Weights of a small contrastive audio-text model: cautious_adamw at rate 0.0017.
Rows from block 2 of the audio encoder of a small contrastive audio-text model, named by matrix and row number. Rows with one number within an expert belong to one neuron, the router's apart. Each number is 128 + 24 x the weight over its row's rms, rounded and kept within 0 to 255. All counts start at 0. Numbers have three digits each.
Before each expert's rows are labels from the 100 clips, of 14848, where the router gives the expert most weight on average: "strongest on" is what is common among them. Only what is clearly more common there than usual is listed. The data: synthesized solo parts of chorales (CocoChorales). In brackets: how many of the 100.
# router: router (encoder.blocks.2.mlp.router.weight, 64x128), inputs 0-127
# gate: expert gate (encoder.blocks.2.mlp.gate, 64x64x128), inputs 0-127
# up: expert up (encoder.blocks.2.mlp.up, 64x64x128), inputs 0-127
# down: expert down (encoder.blocks.2.mlp.down, 64x128x64, transposed), outputs 0-127

# expert 20
strongest on: double bass (100); note A3 (54); note G3 (35)
router.20:096133108133129103091108123100110136142138131155130117110152155159124170164166125115162154144159184155142135122145154145114146091134164150110087137167135114131153128164145139134152149112143138122125133091164162112145107133106094099136103094122132090087089110120101109123100169166149161158182136161130124162143126170140122148136135111171148119112123133108182150165105093140128133157133
gate.0:142158064133125105113128062109103129140103077158122101124107132119137164181159174129124158133142132128132140109133114157136092120136149130118121134116112084165097135155150102134175167127114153105174163150123162100150137114101114131172133110100119128118098122107116102114108134163117127113153120144113156181147154133080099130116124149157162117148144098155142148170146150137124144148115
up.0:156103126106129121115143122136111146135138116117117135123121145146168140127112127103111120137106106121156147138145137099103101177109086085169110161108131063139100094102155139105090098130141080126176113120078089157153102140114111101130157111103110119123123135159122129110132138146153102140096141172161177111168124135105132131170169141124136128116128148160085091128106145164183116138122
down.0:102081114167143156113144151144158132159136098084110128129154122085131118057148126133124126120068086133128149105131107119114108119137136148185180148120100133124124095146100152073116155143125114141147149120114102143116176089105173111131135135114144133125170129125126129156123113120108102094112125150160141133144166158149130084118108094098139101139099138135113108137169141109166143136117
gate.1:130154129141096123102115139110125146150147122164151105105162131166092112150160120104167142095131172131122120153135130119128137136116101161101110088175148161121149136112134119128179162130177172123127155123170147105138092128125103089084091105099121133110110106110136120106120177113131153180160120127103101145124107138112132128128116086164131102117126099102132172149095064124137117143139
up.1:127099127110156131152139121132136103110122136089112148141097124088162146108094138152091127156122074124134141102129116147125124126144163094166142169081105096136116117150121134118083089129090086123124110139092108148113168122129152165164163159154133123155145147144112135149133080142123106078094132130150164112137142122143122125132141169088128160132134154164131081116166187127120138110106
down.1:136062088174149096146111119071142096120150080103130106133167125106148176076125137159081165147099087110134120123125094127122166143103164130170168154098103136138136102139147138089116161135155119149128158143158150141116142103121127097113125121144110125142119128105094141145127092128117102104100108155140156154109165134136105126156150148108131122144131132142121128088159121125155145112151
gate.2:129127112143122118146123133128127141128127136118104119112122127115170152127154145161115164122100062104133155128132088165080105129096105124186132143109130076156123131167131100117098086115150098089178109138151139184163116120091132147144107135117085110125134127185115152159123121138121114105099122169148166108133112126080142141144179140107157109126133128163140101133105127129145150148107
up.2:114149088143091115109126162085123115136143115159116108118176154178139140172149121134168152107114160145130118112137104133125136133147099112114071103118128113120117161150140138150174133117193124091153135112181133127142107116085101137113101116113114096098103141157131152125139158150138155150158110164139129127116138154112137130116170095174115110152102108124136163150088091102146153157152
down.2:125070108130140111125132111108159118143138093138094151142145131126147172085104140123085134145112045102135103111145130115112153140098141128164184129072082137181148093151118150068092133143161133136127124121121126127109145074132151130119123133121121110140133139098115114152131096130101118117095118127148165102146159155118118130131190123122125121112177126141123107117105145132153124133125

# expert 33
strongest on: note G#4 (100); trombone (62)
router.33:107115138145138113112134114101108161135113119162146119103135151113148180129164147114126158144132134157143131134159166138096130095150169132115115172164113097151153120193128131120103112123112137126152134070130159146149139147118102088156098113135139089115090093152098118143093157184158152131165126159141136164161124142142097155131124114149146150088124140142173119162087100142114124150126
gate.0:183154120124130098134073139102161136124177119106090134109154125138143131149192147125091157120113145124113146127179107127120113111124116132128149155166113094118135148140102140147154097141140149119135123113138124170090119081114108123125183136104079091091095098113097117146123167134121130136181169158120072128141110123151114106113104149155119142127128132136127138123116132140171106092134
up.0:129067143125099129084157115107095125120121123085155139157153103112096110082076121145139132135121095104128113139076110120140148156119112120105121134123136180098135139102139081120105155141121117121115140148105120121126136169107124160150118114123173154156145147120164156110149100081110110123093108109099173110126122108136173129131132117102134108139118141119141146083163149095062144149101
down.0:139123120103149158205167138134117135142126109111137147141141146127133113132144147148120122125124127178167114142121203131142153137135182128114132137087138121141131149126152142160117141136117146135130130127114108125141130183103137130081124156105153112149132147127094133156121140116120138141094109108081113120139152155170077187109140147132120128146114181141161128165108111101074071148140
gate.1:098118152151111106100117083116124097099143088087136147123139102121102166108134115119137138115176107134121117174152122096109109109093099149123151166127071101113152117140108162117087095136121136094151097134116129162149162148096125135159106069066149106166083116122108095137100123167151094147133121134126130138133130143130144139109137111111130095132108112162150105174103102116127112136126
up.1:107112169177108117099149080124139135104105093110152108120134145149100174126135131121145126122162107125112105147161126113091099109100145170114144152109101071110167128153101158127113095145127140099145099119122130170167162169097130105149096105094145101141095122127120109139113138159160106161130112094134116160134122133127129144098137090124142105112109104151148133166065098132115085141124
down.1:176170131154121145099115116120113131120143133129131126104147133129150129109130149105145142109152136102125126169143108141120142109124105101152143150196186151155113123117076150132049116121120142117112165129127151139098139118144131083117093118137132101090100112137139129156152100159093105171123100129173140161108086108076161181116163100133114126112116107115134117128117127155094135116116
gate.2:129140114087120100120061131099102084116123110129148145100109106110127129137115151127143126138159155107107168123084137147068146149099161137114131128123165150117125140149130142114099107103107119156136153171145140154121109121149140142133118071086106141128104086092104110084107120142128109108125104157139164094159125114130148118144144162155104112160183139115128173116156146140124189141110
up.2:144164123116073155145108133125126075104132124090154128129168117106098110132123148148136112123160131107099143122094107145148157143090137130123153125160132158127095132119166181097140141144105135151168163152154155122123140085111120145130127104103108123120118123101108119075098074138113131102101100148121130105154124114138109114148126156131080169126158178090130142098145151130089179148152
down.2:119113139172134181133130151137159157115125138102125109102155101130142104128160139094096123105130101145137140117150084118100167139116141111149114125139162173150115139074124146160128136099130129122072158169131118141125134138152149141124107147163144119126127122110121142136136112108120108119121169115146109137098118091090182109130114110143086137120109098109143115129182129173074206119098

# expert 48
strongest on: horn (98); note B4 (62); note C#5 (54)
router.48:106130121145153092139147143112146143139138126155147165144089100160149164153155108116139135133121115177110130120073152148142133134142118099070138162170122150154117133151126082162155142148164124155160143119158166170171111165135079109169130153163123154135148152164130151116103129143129113140118137118120169114107115128158098155155169102111120119146099116108125101154149116114142076113128
gate.0:132114125063125111100103144121188118147097103131134148074119123134139074138124138088090132108115128083125124147144141129170150159115079129137102123125148145108124104116155128111117134172179123122139154168147148106111100106125150144129090099130173115099165130098139154119136146128138098151142133107147124114127142143105124131116149131121103098082144071142115121155147119119123133096058
up.0:087119133127144101140123137138143101111097111173115194116089126141128145118104117127133131121141120132156081073132129099143155109128110122094175141106108144157108138137102107172136134117118118108107116138107139148124092178113047135134113157132159158152158140155111139099130124120112122103111075093129173146117170136115085104112160130125092119123148175118144104133149153113109108132107
down.0:110121144117166166131165124110155105130122111136095139099154156110166143100141097142115085133092111151107054154138124128128106141132092069115135141110138159151113113123132073179179140153126118126093134116123119129108101168107131134121145124151154157139130108142151142113155135165119142110126122088142141122142157105133136098159123115115120145154092179082102095125119122159127133157077
gate.1:143125134123130125160141103144167104141139133147145122142116125151154109147147142141151149143143145125101134134118127134165104174134073121121152110145130146136144172128141121144163153161169175160166151156162143150148133118143137171179174146151129145101112152144179138139164173142133133170169180112134119091144136152127089121141122140131124161140111087123118157177096094113148101099132
up.1:106126116127121127093106156108090146109109114104104133110140128108106138104109119105107111131107107124154121118140135120092156092123177138134105143119125108110109087125107135109092110091096079104092105094096116107105119137118117089082070109113131111149147102112078117107089078125124126083091086130125135160110119111128165131117142111120136093117144157132128095081164176140111152163123
down.1:127143127163108134102141087158135103130131150110103125079158125138136102090128108140123150122105120111144147133141139138107095144135148159201118132125185080152147127121158189097096138126129168147126112127108113155165109071142111147137117141120154124115148114109129150164103110144132128163125097146137117132159096144096113072124138128110163136090154107132135164101094165126104170117148
gate.2:127117108096109106138109169118184058151119130126116162125116163124144107123127114130142082120139106096118102106114103119132113149128091147136150124084159145114120145129133136134138108161111124138140162147151136130135144127133155183124135106129084115134096137139166150103141132107100158132124149109123118086121101129111197161128068124118105090140150140097091151083135168116078137097134
up.2:101112116115102126103121124095110089092116115129090134125138165083141126100090135112131112117129140107140129107151085104105106085104126142121127117083156126123133110147099152144098102114091145095106130082104089090097129109114151142118112115113104115119100103125104118141124107133137128110171100129131090130131129120123172121074077123124147140110135185129116136097117170121086210125141
down.2:149101146134129114095133127128125052140128129114120185121131137133132121117103124118152095131103142116112133152108131128134127115141100199130146151096176091129139084159122165117133097137166106131143151117107128148106127101108120111139146106122112129144131116129151112157141135114128117112124113114123117112115092113133195150134105133148143153101118165131125155072107171096069197083100

# expert 36
strongest on: note D4 (65); viola (39); note D5 (32); note E4 (26)
router.36:136158129128098101099100104117102134080129155118159118119146101093110121125167161174145160161169142155176130150153130153126121117127145148123125159135130104101138143156126152118123153162131118091155110105115120147119162138097139119112133118094144087093086094112081114106075093118100146138141142137133104160161122157165120161091123135142137185118121164154173112147111124145142135152151
gate.0:164152125099094105135103132153114141085128126089144130111120116102094087101138131150139178140162108128142108159142166118139103151142140136150122144129131097102120127158116161109118119182114135064135100137087082144123147142084132122102149141100168109086097107129085109113084100104085120131079157106137117124154120126153129135113124148124119166103167166155137121125104162138128119130104
up.0:168154124100090104138110136159119144087126132090146130110124121102098093095137121152138175130158101126143106160141164123140106153142142138148121143129134094100114130161115160104120115181111133056134098133089080144124147136087132124099146146098175112087105114132091110116090101102088124133072153103135117128147122123154128133113124143119114165101165165154132118119110161136126125125101
down.0:151141148095112151120132138116104130133119146089179114102122110112153127098198147094113119102112105145133122138108124139117164138146180141127144193155127125093094140120163172135121132183131139122121126133133103123123174137104141114148121127118124114116116085153117091130137105118118098106114140098125119149151120107153082136120129148157136220128097181090135157127133146123128151126105
gate.1:141129142142086119132118154131110170087140143093118105143167142101098133104149150115140163145146105163121081135114153133144120118157118137114143164117127100111123126140099180119123095191099146102155128130106130100138148143130161088103158119093118089122116119106106093112104078120094140126090124092141093139155095119168128090103142124134179158097134177116102121132128117159154122117107
up.1:128121138130088107159122177135102185097132130091111118149151155123101114091140129100114153113119098137119076122103153113148142136158128148098134167133136098106133146155099181099147086187113138101135129141120115084122129133139148094110171128075118107126125126119114116114108094121122146112089117086138099114163093097154127095115130126120155157107132180081096124119131131145139120123100
down.1:168170134153108134119111136154118151101134143093143161114142108116134066111169147105150144131105128164110135141124130148155191126175136130131155169174128094112107124162153133134130133182122139140134109142134132134115144122097152126096096121132119140111132142150103107106110088112125133128079111131151108143114118103165119140144082128122122214115137175072116167117137124109142109123133
gate.2:127122137152148156153166091105137103156125117160080145124134146141127166170089160096123104131124162135139118146078176120103132111154102152122119134134133150157146099120135111175146089145146105179137131105139162144143084149139092118130148155153141147107120144135157125174137128155133141102131101142123149129113123161129150087122134095115156067071157096123108090088116111133145125117147
up.2:156139103109139141194149123136155177117129110130171090126129145112136103106139115124109135149098153149137133092115166121139146172154131085117147124094103118160133115120144068113109113108133151171127122137126135103113127099122151146128149144109070172163179143147144147136150140103153106115119078106125123125086121114113100113160129093133113122138147077089100137136166085136145103133147
down.2:150103133116085122112174119117150112140146131091116132111138149134176138134145108145092122110144079128129105112109143109105165127120177124102145148158141129065063167062155153117121117189158137109136108110144069108137111102138103114119133118127127102121144072125144109126141118132124138119127128087156116138148099114140147138136144136110103156120095148082141121139165084119149118133119