python train.py --hop_length=160 --encoder_norm="layernorm" --encoder_layers=8 --encoder_pooling="class_token" --residual_init="none" --optimizer="cautious_adamw" --beta1=0.85 --beta2=0.95
Rows from block 4 of the text encoder of a small contrastive audio-text model, named by matrix and row number. Rows with one number within an expert belong to one neuron, the router's apart. Each number is 500 + 25 x the weight over its row's rms, rounded and kept within 0 to 999. All counts start at 0. Numbers have three digits each.
Before each expert's rows are labels from the 100 texts, of 14848, where the router gives the expert most weight on average: "tokens" is the input token at the peak. Only what is clearly more common there than usual is listed. The data: synthesized solo parts of chorales (CocoChorales).
# router: router (text_encoder.blocks.4.mlp.router.weight, 4x256), inputs 0-255
# up: expert up (text_encoder.blocks.4.mlp.up, 4x512x256), inputs 0-255
# down: expert down (text_encoder.blocks.4.mlp.down, 4x256x512, transposed), outputs 0-255

# expert 2
tokens: "d5"; "3"; "g"
router.2:468507523518492500483493453489464476467506489467466500455470506545488507520507463482538517498455449504506530489511528515521469505508489464506515505522481488517529481508523504484550488516497439516538550516472468477514488544474513473484494544498484442497489485506552489542493511502527493505500498523491475490546462511476495528454508515533463547492471526482480505480486514480558506504494517497531526529470491494472467482490507489480489487478492481456463499496482490519457518468517508468472484554504512519498520439521511489490500507508526465510481548517526520531478491496486434529515491520518555534482495537489538508505464501532493492521482471511471511480525522484509534531478532520531492522512487485451534499520464469493469521533502508536457540503499479519480470466528498
up.0:501500478494502465476515552524504519530498494546507521518513508489492459499521513517492451485517511463435508508481499471502512442500526520479509558491508567458450494484473526517514486467436509493509515497538510451416445480498495523535485483469496512513505515482466517480488495501484501472507531505489515522508513471535509502504516490484455473495527479533513529509488485536485479435497493530456486449537502496531481500561526521506516488505487491527516544530524502491532497548484524502516503503495526486506517498480529470526518503487463473491505467449506461479510534542501522479474503462478525463544519479510463495504500497506513526498543492520488519496478474505485493490494475489497488446497480478534494495505501491548489496491483501468516447552489522501507521542475503
down.0:511480473461507496498451500478501493542529509539473508492486555532467509485517497527495497497531524530495492515499494527521527477520482539478530524516493543479502514462492498531530450497504510549511508513524526479473465534512480497489483449513521490491523526534488458518487536491528538491482466502491480467531484466545527513474535519486472507514471497516478458573444512500471485493539486496504524490504486476505509538538470563515523550553496506516485547511556490508511448525471496489512468499505511488496479505492476532499519488478495495504489469498519511490506523528495501455488570468497502485514471494472515502515546532510490494500484476465452513487477488488506510511495510466553512493458505501526507528530508507506514458460472476498495499532469501532505572516463523
up.1:476504499491508457521521454498480513484519457496464505519496490501484513515476495483515511472498462497508529473520463516529472551528515488465434519513455526494516531487529486489499521485495504481455552491486488492512525502471504519482473530476499509496519479459468504504501455526456453481541520455493479519498512527469475537491492490488526555512514484494538493457484502510550502491462455526482482506491461520515495505509540501498473510462505524458484442503478447528532506469509512493473528499478518522458551434471512510512468487512490515495484511507558512533500478483501523495512500459524563465470499504535495466559506491512466503498506533482518488473493483520501508446488536514491483488502538500507488492494478538456535516536506518503501498511432495492522490498514474
down.1:493525541514519517478476464522465509502499451481526479482479475513527527509503496511517496532462473477472504491503479515486493515506533439487530493522484494529506503548513486469482484562536485531437504475467513481518529539500510475483528523519490501495493479483510489539495527517488494509480565492530506510487492506472512485516456510505544489498507541485480534468520477542507520556501521482508488510521537469460485440519529498539479510523465485534486498456462491497504511452514468496496503546517488501503484494487511481497522552504541497507537531521512538539492472493519488488549486522499502517465530519520498531466457466501491472478502505486554500499471526490494490484530468513483501514538475509507501486455522465506517516498517534481458546529545424502494470470531484

# expert 0
tokens: ":"; "4"; "tuba"
router.0:491497509469479540515499513483498503490488461503535496507494501483520521519507513505478514525529510528516497514504519506514521541501520517480512482512508518476504551513527468486491461538502545458447459511486509551519542496535469479488471481557499487484495511497489484461489465516478512484476488493530537515472505479524555502496489533488520478503522475461517493493486493486451539517496490479484477548533506546507555496476507517495510517498501489526515498488519481521513497467545524501478475448481466457549463566448452492519517503511491560502601506538510553515519482472509532497511486483493488499510536515519492512483512485477472508521476523493552471541499497537449502504502503516474507482521541528509502519491507523453540484491507480489501492494563517520491497490506515
up.0:521502497500505456500502455477507477502510495480485497492499503505497491495498490491524499484495490467504514487486506509477494458494489488519486495515500472522504454507492510503489573489514485516519530502500498488479468491497546532494509511429521505506494499492497512543507512513508491499499493496497467496509488515493468457507498485499478523492488520497488489514516503479526484491479467540520495483494486460483482500509484496495490494482488512466495495512477510493502501528451471475521536524495504577446519411526533532475434487481494436491364486451494400502493492540487486514500501493491485500455478479477498478514485523504478497472514489476418500492499479476551500473498525488509487514492470483480497497493511501532489492479500505500507521465423459492492494519487464
down.0:503487520500518516501498484535503511496546500492509537499541505464522539501486494467488470468497525516505507505520463516481520524485525512492524520514548480515515459510497516485531467479461485548520444535425512511496491513528499472480501506514485502504503488485498526522480499473522501441522486480469502518503478486456489483576532536509525487517501504459477476483509530533545482517567519494476486509434462494520470476508450489514516517481482501519472511537472488519517499453488522505517474515453545493537513529524517524508499496536514499502472484529519511505527501465533456547540497537505523455484499475454533539496514479517506503474544529522520454492536528464520486510514506519488458485544525493491468502503494502473503521524556514496494539509541510509506493511531493
up.1:526498498488501457501496468478491478484507484498476499501503500522505484503496498488533515486490483461511511487502503518489468454502498466518490505506501492506521475515482511494497578495523495515524527490499502477487481489502552518495510509409510514499509495491509510536487510509510490499486480488494448496511486510489474473515495482496494529495490512500491487510503502465521485501462481540515496482489484455462491496509489492496485482467480516468487488512491521510504486503475478481508541519499506569453523408532544511470443500488508433504363507467514400507488482530488495520508511485489482499454484473471492473525494501496468492478503480473416488492502462486539508480489514489507493511494469487494498492495504516551491498492500506494489524458447464488492501505500475
down.1:473474519470525528506497471556502529526482506496511547497528484438528541479515512492492484476523498524488504492472480483487514555503501505553499497532484451527493484476478512507539439501486482522496454504439541490509495544495482483471481504521481523471481491494498492518477512512475499465496516481475503536494497473462518455556532516498539487521497522461501478495504500520500463485586502485486511495466481502521471489490491512519504549503498472539527517496481465507531519496485507521527473536476534493537496505517507525521507478561512530502507478527528516517508506511520459529509498534490517468474486467492539512497527509525549488497534529519513508465517541468523462515497502550498501477531519539495487503482486526450477496536566514509523535516532509538526486534510513

# expert 1
tokens: "c"; "double"; "clarinet"
router.1:459442504550479483445470487496488492498523542523475521518523529486467507518533542538523490488545502485512490542505495494497505483509441515525494467497492514472508514493488502528522506446527497529488517526508490492483499498515514484497476546472485493582498489505475500490524476462520504504506473542501510479528462535508464522511552501529469544517491513539505470514520512520549461523514482501522478471475474477487478523491453489490476462482545503453469489495476475470491501518454454501530513512476527497485517459481517501506522468485463495504498430515522492510481480524482516477512532510484529502484477479461540442516498534530503488470498496499465504485506496486531504497475536527546493501478508461505477512521528501530502484511541462495537520527449519526497539516504529
up.0:553521493495506519554507540542546489532514513517550482477501492501468464487507465509478443509455490460491459470502477497485490460489527493491486534487517472524462452497510523525509533511469491484551535492513470498459441505505504497475528473498515514470518509486523528502487530508494478505495524485482529521517520480481478480498488481502526482514498528489481527492477480482489483477496503476480507480466502476501487497558532499511519555537496515555535544528501562498471469529528491543521515526513491523523507521561507523474480509496522467487438534442476407470507539482504443492486504504489499519521498519503481515504498503488521527526525496488532530476509513466457486522490475466504495478500482508485505505506484483501484516494481556494491468505527503460501493488472497
down.0:525520528514466494523518513490531496545530488472490493489509569494500489499502488503494473488488515511464511495496520550502537510486491505505496525519519529473499447495498449440496521492507517552500479487477501474470444504554501492530511512505511491459506495524501493513542521490494494458489510516508466518497494494517502459495529468485504526491515532517479493517512484526533516526544515527444487488516481480473479525549482502520521478545466498486503582526505558479497534519490480485518494527485546511498463470496543536495461524489540458475458510468463497491495478508487496468506486512509522463515472481508495489473486451512501479469496489497461512503474527476499458489539496465473468488504495485546468532521519433557497521470522497495467567491504479539500503503491493
up.1:467481517519502483489526475485500460502479485487489481462502468456484480488489521520546477515516531476515526494476520538495480500546525470487477485519439447529499482494512529467535494506485461465480464484461496498445485495499533495486501510448460502499487533493474525526491498537500445494500493542487534504471479470484486469489489498497493484491503529543460531449454520499508544477469500589523478500506497521503486470497517507494507491489508522477537479479444500499485481513446452462480525511505521466527477490525560522500471516471509480478501469483501493523493506495557489516528477516467547489525496529498504476467509505506492523506526514518553528473528491504457501505469504466474514458493499505472508509461477502500514494514501513524489476469453478512468480498481450
down.1:448506510509499496475511508525458489488468461503514466468496506484511515506520538480486503546511502518473518495516490515496493520492516508506488507479536520492506533496476513469495443546540489525441494481471504485519528516509481473488495518536485498504502495514492484511511516510527476490491543499501533483475498445511494498479474489473511508484507502471493518481497481539476527515513559478506519543501490522484507461493502508500518495491519455524521499474455456478477500421463474519497478543514515461552499528503471516504537498526515568512590504560522569486500517498544485483501475524494509496525527505514467520473474467495516473536508489475554487501537524517479471513542518547482522461506523526469506481512529496468485492520492531509478497525558486502463500457490510

# expert 3
tokens: "3"; "e3"; "f"
router.3:454491511499506458487540465479471522488463462446483473492534495501527533503501490463542543486470499496510540505479487541508504544544495503551496495513488488526506518532491446466445514531505462496497494496456506471551520474481505525495482534521509500481473480483514470519500481518458515497469516475477497491490557506478494458508492515524561498511486498506494480476537500523481523519492491535469485504520535538521489451463497493490506467461508469453504463482479480521507526475509493449507534448507487506475480448496472497488465515516489520505485492517440525543509457501519523519526490488514452468462499482482547488482507505508463482454478538463456504495510506505533496487512476509462484560507483516498512509489514531498533489508521498495484534495492466529511486496517469
up.0:467495520513490460461510491508481471503513478500502474475552488492504520508506504465556506484455503488548521493525513517532452517526493488532468512492516475524487509489468489499504449482476492473488516491487474490505474475544528529507511509512472469488506563463552476510482520501495515501503516466460521514520530488460477455515471507521523483555492524510443523475482466523463468527489511523481537495500548548498461461488508508497505480489532482479541488452493491501460521485515487502523482498517491454473459499526460486476464533490527529508497474512475506497487496477519502510521446501537506492491538482493526479476491477513489508466483536452538544456504543512442488503498453515506513502501472488469498501526513517532537505536498519481458495497542453497498468471515461
down.0:436445525512470529478548465459454483538477477476520474486502501520497493517524506487513515547517515512516510535479513487488486530497479493518503509515503533500488525504528487487465444551478505440456506514463491508510513500514459511481500509509462473479491540460491478487497501518485521489524500495529503494497493491520507515505519505506504484542442483484487516475516476523470541492508516526496499562540530537489489429510501499479513469507533479493512500476526466476488513485521483486511450490487492477557463505462491455494521547504479515504557479537490560477512502501524507483491482503506519496487516496484513497430479460541463467465488540478509530490484530496448465558524463525489489497549515512535475492511470485500497488530513496519505469503525512516496505483490514
up.1:498532486502509495477509487497509490490471495466527500468516479465472514486508509498509516490457506510480484490510471485478528501499532504548479483498532480492510490491455511514503510500510510510493528482494522467520502522460492541492528520515516489478492483516494482523519577498527505501455521504499479509455533479475454427521501476521501473482446560480521494503545509508509449521547533458497520523480545529532489516474492506495509496490529466481529500462466503478467484511517494493505517560548474516473489489516498519467463525542546517499439523495460484491524482519535477489473455572532447516451493490470501507529475539488507459509514473462473514520515528493470462527535479503462513527499487498473492481519541482497470507497506510506500533484510464486533478464516507
down.1:467484508500499500518537517516488511483526501562481496493506484532457483536523538489491495514504508502510470524492474506479468492503501507495494483459489503510475533534486505504486509501493513413482524479485509509516506482506454511492532512506456474502496529514502527448439481520495515495491495473505533520493544475474481521530476495506498457526469505451495513479471498500459464510478531496500503525498532523509514452504511468479486512516541515474530479506495477514482485485543519562488475474486482471534506551513472479458513521487491531514542541501534535474453536490535516474498465501533516524538542496478504494496487473494455515536492531496544505513502510489427482525464450542514519497556488509461489491527462538499504510528495531526492443481543495476494510471496525